{"train_examples": 48750, "translate": 0.12, "num_classes": 18, "norm": "rmsnorm", "inner_norm": false, "kernel_size": 7, "residual_init": "zero_last", "muon_scale": "original", "lr": 0.0089, "nesterov": false, "l1_shrink": 0.003, "steps": 5700, "batch_size": 128, "lr_schedule": "cosine"}
Rows from block 6, named by matrix and row number. Each number is 128 + 24 x the weight over the matrix's rms, rounded and kept within 0 to 255. All counts start at 0.
# pw2: token mixer project (model.blocks.6.mixer.pw2.weight, 128x256), inputs 0-255
pw2.55 [123 124  87 132 128 128 166 136 128  96 120  63 144 127 124  91 131 143 167 125 155 151 124 125 130 116 122 126 123 113 127 127  67 133 164 131 172 119 108 129 105 119 129 124 115 128 110 128 143 129 169 106 128 111  78 129 135 114 128 128 111 130 128 130 127 128 140  93 124 132 140 164 126 166 120 128 129 144 104 156 100 113 134 124 123 134  75 146 130 226 128 134 120 134 136  98 203 149 129 128 107 159 128 148 127 121 154  90 127 126 110 126 125 126 111 159 115 127  57 125 128 136 130 142 119 110  93 102 145 129 124 148  83 140 110 124 130 134 134 155 195 139 129 128  87 128  95 125 128 116 157 107 134 146 128 128 130 164 138 101 105 126 156 128  24 133 127  84 151 179 136  86 146 131 255 121 126 133 130 129 121 148 102 138 138 108 135  97 170 128 140  76 213  87 132 128 125  95 112   0 128 128 144 128 233 132 141  71 125 126 128 104 120 124 135 129 124 111 128 163 133 139 162 132 125 126 138 125 128 127 140 114 126 152 170 163 128 113 112 112 122 133 127 129 131  95 129 125 113 108  79 128 112 137 144 153]
pw2.56 [161 137 166 116 119 128 124 196 118 117 133 164 142  23 153 102 114 118 153 135  85 125 136 136 128 124 128 192 105 168 131 128 108 133  89 131 147 127 136 149 102  88 115 128 132 128 162 142 132 127 114 100 161 132 113 126 136  96 128 128 100 127 120 139 119 128 137 163  96 128  56 127 138 187 175 126 118 111 145 126 132 125 131 128 126 120 129 118 131 174 128 109 123 118 131 107 153 116 128 144 138 141 131 127 127 115 122 133 121 123 143 128 127 103 140 129 122 128 159 128  79 124 128 108 126 124 180 189 145 128 146 128 144 125 104  64 117 128 127 133  38 123 128 128 135 111  86  49 128 134 125 123 128 225 128 128 137 127 132 127  95 123  71 128  97 125 129  43 146 160 105 127 138 129  93 135 112 134 131 119 101  89 136 184 128 131 122  82 136 128 147  88 167 116 128 131 127  90 131 144 114 128 126 128  98 158 179  93 129 127 128 162 113 160  76 128 137 192 102 197 151 123 147 147 148 141  68 124 142 133 137 119 128 124  67 131  97 115 137 129 135 129 129 128 143 116  78 127 130 126 194 130 103 128 126 121]
pw2.57 [130 127 146 172 129 128 113 113 128 173 131 108 109 225 129 115 136 113 167 123 140 118 105 172 120 128 120 109 127 118  99 128 105 120 127 135 117 101 119 129 201 130  94 143  99 128 116 136 132 127 141 159  96 154 130 128 126 123 128 128 128 128 129 142 142 128 125 104 157 129 111 155 112 124 146 129 132 161 118 106 114 161 147 125 119 149 132 139 131 117 128 128 135 110 131 113 135 125 122 163 112 126 135 131 124 128 104 130 128 165 128 125 131 123 172 153 115 115  82 111 166 100  96 138 129 110 144 192 162  88 115 128  96 130  76 113 123 119 143 143 128 161 125 128 137 102 138 182 128 129 134 149 116  75 128 128 126 124 165  91 168 103  88 122 131 123 133 139 147 148 139  76 110 115 133 101 128 132 131 138 175 198 128 129 128  73 159  93 126 128 114  84 109 144 130 127 128 177 123 122 149 128 129 128 145 129 112 181 118 129 128 151  95 130  47 122 106   9 126 187 101 127 156 114  96 143 129 128 109 135 120  99 112 106 128 135 189 140 135 158 107 127 126 128 120 145 127 144 115 127 142 128 147 108 126 122]
pw2.58 [134 112 128 126 128 128 139 140 127 108 161 158 141 118  71 128 116 107 112  98 123 131 128 121 138 137  99 153 133 146 172 128 152 179 137  96  88 128 173 113 155 122 122 116 121 128 129 104 135 127 161 141  96 128 110 126 141  78 128 128 113 128 130 147 128 127 129 149 153 119 117  79  98 127 117 111 125 108 157  72 129 122 129 153 113 184 114 126 143 112 128 133 158 136  99 105  72 111 125 123 120  96 128 112 128 127 126 157 125 127 120 127 121 120 159 111 166 139 107 139 193 159 109  99 127 128 113 138  80 106 136 160 172 123 120 130 137 119 123 141 127 127 116 128  96 122 109 191 128 129 132 138 133 130 128 120 128 129 123  99 120 142 195 130  91 129 118 141 118 109 136 178 119 140 147 122 130 132 103 167 140 168 128 117 161 116 135 131 128 128 142 148 126 144 129 129 128 115 124  33 129 129  76 128 117 145 171 169 138 128 128 123 119 146 173 128 128 121 118 108 128 129 138 158 117 117 124 124 127 119 119 143 125 141  81 136 109 118 124 156 130 141 129 126 140  70 125 131  83 136 175 128 132 156 106 127]
pw2.59 [130 144  96  92 139 128 136  72 128 141 127 102 138  66 129  82 126 121 120 132 191 110 131 182 156 147 120 139 170 140 123 128 154 136 104 119  89 129 108 114 139 128  81 126 135 129 153  90 120 128 179 124 132 145 138 126 160 126 128 128 104 115 135 117 128 128 123  87  73 129 124 128 135 118  74 137 135 108 131 107 119 142 119 120 152 154 128 128 133 135 128 127 131 136 128 131 128 126 128 127 144 117 128 159 111 140 119 128 128 130 132 127 114 136 129 100 125 136 128 129  99 129 132 126 123 128 118 131  21 127 127 133 133 115  69 122 131 132 129 158 133  89 145 128 135 128 129 139 125 128 200 136 127 126 128 128 137  95 114 125 179 127 129 120  79 132 130 109 117 147 126 123  98 129 119 124 128 120 142 139 117  83 132  76 132  59 124 136  90 128 127 161 168 106 123 108 133 118 128 119 132 128 143 128 129 126 105 203 131 127 128 116  79 120 174 128 126 126 146 136 175 128 128 128 142 124 145 128 134 139  93  46 126 130  87 164  98 128 127  64 118 121 116 132 108 129 139 125 142 176 140 128 140 130 109 115]
pw2.60 [142 125 108 201 128 128 134  83 128 132 132  88 115  75 120 109 104 139 155  96 131 149 128 121 132 132  72 140  59  92 131 128 161 127 141 123 113 127 150 137 104 108 148  82 124 128 121 187  99  88 140 117 112 145 122 127  72  85 128 128 134 115 133 121 128 128 128 111 126 129 166  93 106 119  82 136 113 124 125 116 134 158 145 133 141 125 128 130 138 117 128 105 103 152 102  59 183 131 136 127 176 163 128 135 128 110 108 126 128 135 140 125 128 157 129 128 190 132 134  95 138 140 149 125 140 128 147 124 107 123  93 128 146 147 127 154 128 141 131 132 109 164 117 128  93 138 177 179 128 123 123  96 128 142 136 128 121 141 127 110 127 139 141 123 122 121 124  72 107  97  63 145 177 153  90 133 122  99 133 162 110  92 126 154 126 112 129 140 163 128 128 101 128 124 126 133 136 127 122 110 148 118 143 128 113 114 109 128 132 128 128 121 108 144 137 123 135 190 133  69 136 127  81 104 128 135 126 128 128 128 117 137 129 107 133 216 132 126  70 112 143 127 138 117 159 148 138 128 131 132 129 128 147 118 144 127]
pw2.61 [143 143 142  59 128 128  88 127 127  80 128 125 122 208 125 127 120 134 130  96 132 166 126  97 142 128 107 162 122 132 133 128 121 149 104 116 125 129 113 145 129 148 123 122 169 128 124  79 125 155 146 107 141 103 147 128 134 100 128 128 124 127 130 131 128 128 128 150 135 128 123 128 134 165 120 128 124  95 139 107 128 145 127 116 126 101 132 128 128 116 128 123 129 134 127 122  99 134 131 146 138 135 128 102 129 139 120 145 128 128  94 110 128 114 109 127 162 130 155 159  90 138 131 131 109 118 108 152 137 107 107 132 113 119 133 163 117 128 113 101 191 147 131 128  86 124 127 125 127 127 138 109 129 107 128 128  67 134 126 153 153 130 105 129 130 129 126 134 126  66 163 178  80 125 138 130 152  59 132  89  65  89 135 148 122 138 124  99 145 128 110 124 208 130 140 128 132 128 151 156 128 128 103 130 125 125 137 127 133 131 128 129 179 143 127 132 132 121  77 119 123 128  95 117 124 139 131 127 119 103 132 102 128 127 101 118 161 128 114  69 117 147 125 104 132 162 131 126 148 125 130 128 137 152 170 117]
pw2.62 [102 118 227 184 138 128 153 132 128 141 123 135 174 117 119 129 141 147 111 112 129 121 126 233 121 142 128 159 182 180 113 126 136 109 122 128 119 134  68  88  60 129 145 135  61 128 107 130 120 159  75 129 116 129 105 126 111 111 128 128 123 124 129 139 127 128 127  61 151 122 128 134 132 104 143 118 128 121 120 125 111 132 116 121 119 138 135 128 124 135 124 128 109 136  85 129 122 120 126 126 125 151 118 129 128 119   0 132 128 149 118 128 128 134 167 182 134 128  89 152  88 126 101 139 130 131 140  75 141 125 132 128 191 132  97 137 144 128 110 129  35 124 144 128 122 140 143 107 128 128 134 130 140  95 128 128  87 134 108 140 114 133 120 128  85 107 128  88 139  90 123 195 178 159 120 130 127 135 136 115 121 121 120 126 126 156 133 140 151 128 100 131 136  99 130 129 127  99 112 162 128 128 123 128 141 139 121 170 133 118 128 111 100  95 194 127 146 119 171 146 130 127 109 138 130 162 137 128 118 139 138 184 137 145 160 154 153 124  92 129 132 140  93 127 111 129 143 127 128 142 145 128 158 123 138 134]
pw2.63 [211 100 133 109 127 128 138 131 129 134 123 126  66 154  96 117 142  93 123 119 155 136 114 198 117 127 131 152 156   0 139 128 113 132 164 160 166  97 128 109  86 149 150 127 138 129 135 137 110 126 120 128 135 144 139 129 137 142 128 128 207 119 132 140 127 128 135 143 181 130 146 151 149 192 115 130 128 116 125 131 126 190 138 150  77 140  88 140 129 108 128 124 136 165 129 119 135 116 124 129 160 127 126 133 127 121 178 123 128 129 113 134 130 130 149 129 105 129 102 130 132 137 129 137 133 124 135 162 125 134 125 130 162 131 143 153  95 127 131 132 158 109 123 128  88 138 127  94 128 130 160 176 128  55 128 131 144 135 124 138 146 119 145 128 124 128 133 154 123 148 167  98  71 116 130 127 128  96 100 117 149 110 125 128 127 125 141 108 111 128 117 145  41  97 129 127 131  97 125 218 131 121 134 128 178 127 110 128 120 134 128 115 142 131 116 117 147 145 184 129 128 131 113 130 120 120 125 124 125 138 123 129 133 152 111 107 154 128 131 156 128 112 130 128 102 120 111 109 131 130 117 128  97 112 104 128]
pw2.64 [106 101 160 158 122 128 118 121 129 118 116 174 159 113 102 153  56 161 133 124 124 121 129  45 117 138 131  91 158 255 139 128  89 160 162 135 128 128 135 123 112 127 172 122 107 128 209  78 123 128 168 132 127 128 166 128 116 166 128 128 141 127 130 140 129 128 129 133  11 128 164 130 160 124 120 161 126  81 115 192 145 152 143 110 135 136 129 128 128 175 128 153 126 126 139 101 127 128 131 126 168  98 129 133 136 133 138 103 128 118 125 128 129 114 129 128 123 120 133 122 198 120 135 117 138 132  98 138 172 134 129 129  77 117 135 142 121 128 128 166 140 131 128 128 128 113 130  54 128 131 198 121 129 127 128 127 104 126 119 111  59  57 129 127 121 127 129 171 120 115 120 168 145 129 120 132 127 125 119 131 124  94 133 121 127  99 128 127 144 128 137 148 133 127 121 129 123 138 127  43 126 128 130 127 124 128 107 117 127 125 128 134  80 133 148 133 128  86 146 137 127 128 105 149 117 127 135 128 130 124 127 136 128  98 116 118  75 128 120 132 120 126 136 130 119  79 126 130 125 127  97 128 130 130 126 127]
pw2.65 [ 22 146 118 104 128 128 123 113 128  88 128 169 150 129  99 128 125 133 119  55 188 163 129 160 140 121 125  92 145  84 133 132 149 113 138 123 128 128 116 143 145 148 119 132 128 128  21 117 132 126 125 104 128 132 110 127 138 123 128 128 140 129 126 129 127 126 127 120  55 117  90 128  80 152 148 129 128 126 135 122 136 135 120 117 124 166 114 128 135 140 128 127 142 145 125 128 178 129 128 128 178 180 130 125 132 127 133 136 128 127 168 129 136 125 127 110 209 126 137 126 201 131 142 120 101 128 134 135 175 107 132 125 156 129  84 156 194 130  92 111 124 140 122 128 106 126  85 108 128 128 157 103 128 132 128 128 143 114 124 186 156 168 147 130  52 129 131 119 118 130  35  66 120 156 124 130 140 151 111 121 139 119 123 115 123 148 111 160 127 128 143 141  98 149 120 130 152 144 161 136 116 122 134 128  67  98 123 137 128 128 128 130  45 132 100  95 139 133 125 153 101 128 110 128 129 135 102 129 128 130 149  72 126 167 128  68 106 128 128 132  88 114 129 128 135  74 133 151 132 138  85 128  76 132 149 126]
pw2.66 [171 126  74 116 128 128  81 118 126  65 124 120 153 107 117  93 119 151 158 148 137 121 119  28 121 127 100 123 120 209 114 128 109 162 131 128 129 128 153  95 133  94 132 125 128 128 148 143 136 125 124 128  64 137 118 130 128 141 128 128 105 133  95 133 128 128 128 158 114 125 104 129 138 163 142 131 128 138  88  99 123 151 160 147 154  85 146 128 118  34 128 126 127 112 109 100  26 125 131 135 145 156 124 136 128 150 175 101 128 141 114 135 128 153 145 121 126 110 118 129 106 117 118 105 127 128 138  88  88 108 112 128 149 128 239 122 114 125 144  92 110 149 123 127 119 126 109 137 128 124 100 170 133 110 128 132 104 127 131 133 196 127  96 128  81 114 117 146 128 185  62  80 124 129 119 110 139  72 132 138 128 200 103 128 106 118 121 118 105 128  97 161 119 124 137 122 117  89 106 189 126 120 120 128  56 116 131 105 137 121 128 127 111  84 165 124 130 136 142 152 154 139 138 122 139 126 118 138 129 128  96 130 128 131  59  40 127 128 151 150 156 121 143 135 122 188 148 129  99 121 208 128 133 148 118 157]
pw2.67 [186 109 182  96 129 128 127 126 130 103 125 115 107 129 144 167 122 124 106 110 143 135 122 157 134 128  75 135 110 102 135 128 178 111 240 145 124 128 137 129 126 127 104 126 121 128 135  40 134  99 140 147 135 159 147 135 118 144 128 141 120 118 132 129 115 128 129 167  39 126 164 120 129 116 116 135 132 117 130  86 104 146 137 120 128 103 111 129 128 126 128 111  80 130  97  76 104 128 128 122  91 202 128 150 122 110 159 155 128 111 126 128 134 168  98 118 138 125  92 112 116 127 115 178 129 129 129 157 110 110 129 118 125 111 228 165 132 136 112 120 153  79 142 128 127 129 109  78 128 127 164 130 123 130 128 130 125 114 125 178 148 152 164 130 151 126 142  62 120 119 145 174 178 149 161 130 130 124 131 120  83 126 128 100 122 133 113 153  93 128 210 105 173 123 128 131 124 121 126  78 139 128 125 128 140 144 134 137 129 126 128 122 162 122 150 133 118  97 108 148  99 128 131 139 126 143 120 141 128 142  83  95 154  63 143 171 132 128 129  72 151 147 128 120 128 136 104 144 134 126 138 128 128 114 116 120]