{"model": "image classifier", "dataset": "photos of arthropod specimens (BIOSCAN-5M)", "train_examples": 48750, "image_size": 32, "crop_scale_min": 0.7, "horizontal_flip": true, "translate": 0.12, "targets": ["order"], "num_classes": 18, "arch": "convformer", "norm": "rmsnorm", "norm_position": "pre", "hidden_act": "geglu", "mlp_ratio": 2.67, "parallel_block": false, "inner_norm": false, "patch_size": [2, 2], "depths": [2, 5, 5], "widths": [64, 128, 256], "kernel_size": 7, "loss": "cross_entropy", "init": "kaiming_normal", "residual_init": "zero_last", "optimizer": "muon", "muon_scale": "original", "learning_rate": 0.0089, "momentum": 0.95, "nesterov": false, "orthogonalizer": "newton_schulz_5", "adamw_lr_other_params": 0.0026, "l1_shrink": 0.003, "max_steps": 5700, "batch_size": 128, "epochs": 15.0, "lr_schedule": "cosine", "final_lr_fraction": 0.05, "warmup_steps": 110, "weight_decay": 0.08, "adamw_weight_decay_other_params": 0.05}
Rows from block 3, named by matrix and row number. Rows with one number belong to one neuron. Each number is 500 + 40 x the weight over its row's rms, rounded and kept within 0 to 999. All counts start at 0. Numbers have three digits each. After the name is the row's rms in percent of the matrix's.
# gate: MLP gate (model.blocks.3.mlp.gate.weight, 336x128), inputs 0-63
# fc1: MLP up (model.blocks.3.mlp.fc1.weight, 336x128), inputs 0-63
# fc2: MLP down (model.blocks.3.mlp.fc2.weight, 128x336, transposed), outputs 0-63
gate.75 039:504521498425520445486502498627516509517497477594483549531523539504508525559500506554502462553504499498501500494522523517540531451490467504500514493415501524518495496517502501487501469501507500
fc1.75 050:536373467611424498583522413501567543500513505500500490454456427513501498535501630477573543505498495502486476490513485478497507533496499500495501464543505486498507486444518495494415466526540575
fc2.75 037:496500427403538533500405501543500411501513464479491500525508482498495440503497500499470500499635490439493485445459560427485490500496615483510533488528532498552501498501506504545429456516364498
gate.76 021:462493500500500552500500500500500500522500508500507527500513500500479500500500500500558526500500500500454645403500500500484500373551500534579500500500500500500479512434479500500500500500593500
fc1.76 022:500500495500531500380500500500500500500500500494500507500487500500500536500500502500503425500500500500495456481500542635525500458500500500500403500500500500480500582500500500500492455500500495
fc2.76 013:500500500500500500433500352500482500500500500500500500500630500500500521500500500500500500446500500488506500500423500308528500427500500500500500500500500500500508513500500500500500500496659500
gate.78 132:450458485554457623526503486403426477508448529503546501581543493529505543456521498519365501532530494523498395493473462517476467480557513491503497425553474480555538536418517503464462476453557530
fc1.78 127:471468445491533516497531501469544533566504556493598476486581520400519484466509501439493435565534507466447492469545504484401475446507436498483505537496491490476444556493464465496460476415530502
fc2.78 129:498582526484512452578512522451475507475553423496451576484505573460544597504563478501432497551454445468542508426491519539485538457497441489497521428502545515499454445500507523534619606481509508
gate.79 046:476463453508519509572506462485435520524588454484451581507500499497498498544520457516587498493518639500497501498401537517500472499516500525501496513412527500503507577528457521537501490500479419
fc1.79 047:495522526500496473529507501563521508524506528563491382465487561531504535390525485518515488507549460493386572549456453502449548500464408498500446473450505501423503517501500558500487544508497463
fc2.79 040:486501499486550432498495500490500539559506519500490526501499437499488500504518504497501460501510499613500517422499523374497539501515518506535500514470500491451499504502551499503529510494500482
gate.80 072:496486536421562527500532478498551442529503502544464530547499504461546504488485547498427515482547538537504526525502450495540497421589516514473498471505538501545537501426514555530462506449456513
fc1.80 071:414471506417546500507504416498587486494430475466512571533493447501501568486508545545465516484510445523509602538540473492527499498530490508446472437474511455497489520474498479499497438458521493
fc2.80 080:498510442484497536518515478492514465435399485472467446487490479541504503487498535547540498523475500503565608525505497492517418446607499502444485510322500496494395498510498484469547445528491496
gate.81 058:508489421502499567533500488473510491501446581499471501501526401502497500526534500462344513410501499493442495499421554495544502506530487507500436495513498505498500501541484519499532493585500510
fc1.81 056:504476468466508573495516494502556468528497531482544501499469507500504494470501439489498491478473582595493531538500533563545449500489466428489491530475517501530509545575541493471656510518485511
fc2.81 048:512487555501480499496500500474539506492555497496508551503481502482505493498501501496611503509382551506490506498501493399497498475458498501572501499502442500518499501392475544384453489632500492
gate.82 116:494512501494414505534466447457471535421554473466567475477525510521400554524463438573518513513485454537564488505513498485499563477446458515484496465497469442449466468471467404505485465504465564
fc1.82 123:487580570495513497545547534450481528481562573499500542528406466492527500468514544489490496599534500489463508501447472583502501530503524484545481532497462468523501497549495592468491529526539473
fc2.82 127:511494487469466530514515497510487451421479500536534460491416496676502510492491506540526418525474534488555563495454483533508586507486504467532506505486399521618504544470513490472463556509456555
gate.84 015:500500402500500500500498498500500500500515483500500518500500500500500500503500500500500500500500500500500500616500500500471500500500500457500500626500500500590500500500500500500500500650500501
fc1.84 013:307500500500497500412382459500500500500500500500429500500500614500500500500350500500500500500509511500500500500500500500500500500541500500500500500500500459513519500498500500500500500500500500
fc2.84 008:500500500500500500500500500500500158500500500500500500500500500500500500500500500500500500500500500500500500500500500470500500500500677500500500500500500500663500500500500500500500500500500500
gate.85 029:500500476605500500528500327500500500500515500500484500513435456500627562509500500500494500423500389501448500500500399634500500500500497500500514486500498500436490500500500300500488500500500448
fc1.85 026:500500524553500500500572489410500572500500463500517500500345500500499500500500500500553500500492414467514500500431500500635502500535500500500500500500453502500500528522500566500500476501500487
fc2.85 023:558500500500633500500562483521500500476500500500500500542500506567500500500501500500500500443500500500500500500500749500500500500500384500559500767500500500500526500500500500500500500500500500
gate.86 099:515508598496530534444566505480511567487499533479424547581500423499531462531519513494442452464438470442458567596472496441504515538489501456458493508502436563527522463517524501513416529555517480
fc1.86 097:513513535620467437431468560499485469437507499523503494491464453430600500462501504493490513501465511486517498485502485519497529615508509514478531537559528552547472517504602448537480518519410501
fc2.86 100:509504510493496449491407507464577541457502484475512508452535488482444446485503498478457498487478509515504538451523510586494402515525507525547524493525510515617449507555523536467511451519485461
gate.87 009:500500500500500500500500358500500500500500500500500500500500500500483500500500500500500500500467500500500500500500500500478500500500500500500500500500500500500500500501500500500500500500390500
fc1.87 010:500500500500500570500500500500632500500500500433500500500507500500500500500500500500500500500500500500500500500500500500500500500500500390526500500639500500514500424500500500500500505500500523
fc2.87 007:500500531500500500500500500500500500500500500500500500500500500478500500500500500338500500500500500500500500500500500500500500500500500500500500500500415500500500500500500500500500500500500500
gate.88 019:500503438500387547514500451500500500500500500500500301500477500500500528500450500500519521500500500500500583529394500548500535500500500500584500500570500500501500500500562500500500500500500577
fc1.88 026:500500500500500500544612500565500500500500438500500500497500500500504500524500500451438564486500467499500500500500500500500521589500511421500500508500500500500516500500524500478414500435500500
fc2.88 012:500500500500500500500500500500439500493500500433500500500500500488500500500500500500500500500500500528500500500449500500500500500500529500500500500500500500500500500500436500500500500613575500
gate.89 017:536434500500500500500495502500500500500500500359441540500500500500500514500500500500500500500500485500500500500500500500500500497500500500500500500500500542453557500500478500492500360500500546
fc1.89 019:500500582396500500500500500500500440500500500500429523463500500500497515475500500500403500411545500500500500500483528461489499481486500464471502500402500500500637500500500500500529459500501487
fc2.89 010:500500500500500500500500500534500481500647500500492500657500500500500500500500500500500500500500500500473500539500500440500500500500500500500500800435500500500500500500500578500500508500500500
gate.90 151:528491493609516536556476461513436592540534478530386572480465483452431527505494407460524472561443530451503496472437538502468534498477483506490515522487525443495509456483493509406456502489512451
fc1.90 146:430402469508505518472488501506454482542465466503471578467493512490474558439524493498516497484513557500573484550534531492546523491510555490557558468480534456454540559425441497447504473512444552
fc2.90 133:508459493521484440570549441487501470550494459514480454407544510516508531500579434514476464544497497535482480506499486503596499562501489490547503493466449634498544481484499503517501568484498500
gate.91 121:478498553469471499463479481499498513482422454497479488561538520495536549466502573556534515500494446443540523524461489500510433627496543495502495389460503538465446482455505515507530569480525510
fc1.91 119:522495502481483510467463518457544505537520486494494511562570483469407592494503531574452555501494566526484511515506542519517520523496476559515530500511522486526538482485466536459459509501527447
fc2.91 124:492439493483465514525499503480471475502528440400418503531512535456502545464523495504466504516503448539586417511467458508427503497453533471496519538514517358476514529507500486513507519504553445
gate.92 009:500500500500500500500500500454519500500554500500500500500500340463540500500500500500500500500500478500500500500500500500500500489594500500500482500500500576500500500500500500500500500500500500
fc1.92 013:500503500500500500500500500500500500500500500500500500500482500664500446500500500555446500500500500500500500500500500500571500500500500500500500494504500461378500500500412500500500484500500500
fc2.92 006:500500500500500500500550500500500500500500500500500500500500500500500500500500500500500500500500500500500500500500500500500500500500500500500500500500500500500500500500500264500500500500500500
gate.93 148:497455539425520548497458479503498520502392545519489451512533478452485483447493482458494498479474467485458465450485390486515486519547491458497497480445521475508453454448508539494541485385483497
fc1.93 136:477450502553581516498420495474574557516476538508508482472476485497515466522467482535457516534479495516508478491417476498489503545548533515534487490457542488517496407513572512516526453469459589
fc2.93 143:500548482480496465495536447466442497488562503497528511484493491503525396450468454474510600515494469453456503506509503458565514535500507429496514585553503499555521506481517534544445481477537504
gate.94 074:447493500513570477464490551519527528498536515417431434455597520525508506498499497500500462490512610547484475482604495503418486570543496469489533495506505493500542554505418492499549500519580457
fc1.94 065:540503499501507509501457550539472509458413490488536467513520553422528577516473497506592482475516593496508501475500540505485514500487499521519502537503426510488490493373499416497535513505551471
fc2.94 063:466523501462575531464531467481454484476625575491498518504593468492497545550450467568502502506581486513502503471521500495489534402495503508501492519444493500514600438468469507542491505517500502
gate.95 131:486476540489533519410469482475388487510589521401481560473524476426497477510463513467547487494565477454494419455415508469491515520518501568471501506505495496517512453473394491535531573501507534
fc1.95 134:502473514416516519558539550450528482492421428576546454409491497449509535472472458506488501499454507499506496459510538494527474416491471516544509548534492504512501444556445519527491605572480524
fc2.95 132:454449542479507558496538566515438494527497477549508481524488495491500479505537466507491491560500530501475506504455570511474513531440500506490571501460527586390591412456568487528505528498436492
gate.98 129:437491539566493517439465426483450422527537481488448452452424508483451493515500519520473511478495499532505497475496501499387492493549391564478476541463576485484486526621500517491549464500471443
fc1.98 123:447512528490491487497424498506488503495498468540498503466510604512527415538508476512517500466540488519504489539513476418555516525460474514412476480485519487494502426513584492537437535484521503
fc2.98 124:521469525495413511501541484468423406429506500466486523462498473554510431502528513526523571501537497603548640471473468468475500513446414446496501503459531494441458501505461452562511497504538466
gate.99 041:481454457404511534424568535532437424499535538492496499500480501459504498508499500423510508479492499577482500606500500500499500457497500500501501479469529500498498570517500559518500454467567484
fc1.99 037:519504539595469469566458499500500501488487500542491527500552523488495506497500514500393506510523482408596499386507493495471461563500502500539577446502462437513434503441532401500522502523505550
fc2.99 030:439500494500500642500500597558500489522500500499455505514500499500500346500541500500500502500500500498501500570496477552500500519527499500453500577500373500500500499573501523466500500520499500
gate.100 132:481478556503582507461487460487501495460497432566471493538550459501579461496453465478511494509480456587555426492420510540520435544515444539521446480523480543480466498509514525501564526540436443
fc1.100 140:451510558490506484510447519576519466551482433544505449504495456543613396494494463559548503568529532495505485485440561510551484569476413492478493442511474556485503528492502502544523534498521509
fc2.100 126:533496499503527449518543398534504543539548533511471494450600503551455510536458510494482448501504522460473558501534472502450510528505453477531506493505529492498387383455486468420501481484489549
gate.103 055:518516551474510516509518493480414566449450506508423508401490482511497503505437402510535542484527552510571489425500494512520503512509542485542500553614518507584425540435536492481492503478565509
fc1.103 068:542494504490530542480531473496390596465501514508501452383499501500501512499539495467499489434484578505543499432503503500505467499501504420533501476526527524495461527492521540497506503539500484
fc2.103 066:536502409547520405512597508469510443554506481582497496507552510505500608507524498507489512501485516501517553501508505525498498502492499505507469468499443493495505532485544425483479504540502440
gate.104 156:455526502501556442529448475498499510517469518523479517494494573515557500476464486504546505531530499530449530521519421517430507496520424507413485508482600408487506549519511569448493532476445388
fc1.104 145:492525510531500543504378515470621478473454522472500494397504495482464461500452514481488484486494530465531435513589459462490521435500519467559502576515468491489538484496440490520485471479483508
fc2.104 132:492533534456538495518530465517449542497497465476491502499628507507489429664497484484538494513507492454464477438454502489497455474497495526460491451590512481554484564503544527462515412428447474
gate.105 032:473494456500463487500446498500507500500560500546499469533503500500500505589494543503455500495499500471500500440470637589502499500500500499482500432548500500501503500495518427496458619514506476
fc1.105 037:500425505499490500523499500508500495491509550489500500505508491500528507504500500498458629579575501500438499462500533524501556478492500500501500548506464403497496601423371502500437505565501498
fc2.105 023:500500472501500516500522363389500499465500500472500494500499500503500522521500500500500397480500551418500500500415500500500500710500500500500500397500500500486499500500500474500500507461500499
gate.106 045:502499527510501388460491477465479540541499589499419551470444462536470507618518489490496499503508504501520501504439501516467497490513581502507527527508443498552500508503489534504545396561489586
fc1.106 048:484499463497605562501384503514522458454509482490510491414508501547454536512498486469465527503498450532460500475510458553480579514487453437483537533492549503504605502499503403509544489499501460
fc2.106 057:503541498497517535495515502470472500452486499515487446554502463518460546500474488498452533499507529424500502431497561496499501553536502497458521492342499544490496419494510505518514478504490524
gate.107 167:557475511398497485528483488419553521451429480411506528518489453416499552529450461477578573500568531505487516526479504514547528497474426552546458508479509494465570489441464437496579562496500561
fc1.107 179:553497463532443476437569547513474554486557546530490453567477506478505489495521459514457489503452438503544443504518433527438473500531480416504421498506450487503475498563501447404410507572502569
fc2.107 178:537488500536501479521440562502483481476391501424532479494508485528502488464537544547474519510542500506403512512515493506507477519538502515493442420549520514487493527499566511482532524512490516
gate.109 105:550455547518644484468436452528536415501443428491517486501496516477452482496526462571471501474577499467505513499488524522406486483449491488470545500538511500503499504465489471501441521527464496
fc1.109 103:488577542526448491492549540500516506485562490548465503453475516587501464492536499421488509544427553501417524491474477497516509466523446512441479544498479516450534518514522448535526461456528473
fc2.109 097:614499496487470497500485512509487502534464482507505509495515414489525441473472526494514528550496416372516487446482499493438490524496405533498511506539454507488436497581469512471569514492490515
gate.110 150:480498526462562582479492519486517503559522505499497506500485553430521495477510556417383521477613482467516496500500498511536478504568637522552551419520442448484507490443519508469530490508480504
fc1.110 134:595499607477472574537509541454511606468557503492515524488535541486529499422392457526500519474467475484566477439484504469560460516518512544512470489509480513522559496476523486581456530511449514
fc2.110 151:432514472518460499458546465501559502555496510505533480529498396494484475498529523495522496440497448465543489517496475491535574485500526520475496546518437488448407523467546510510491526490515467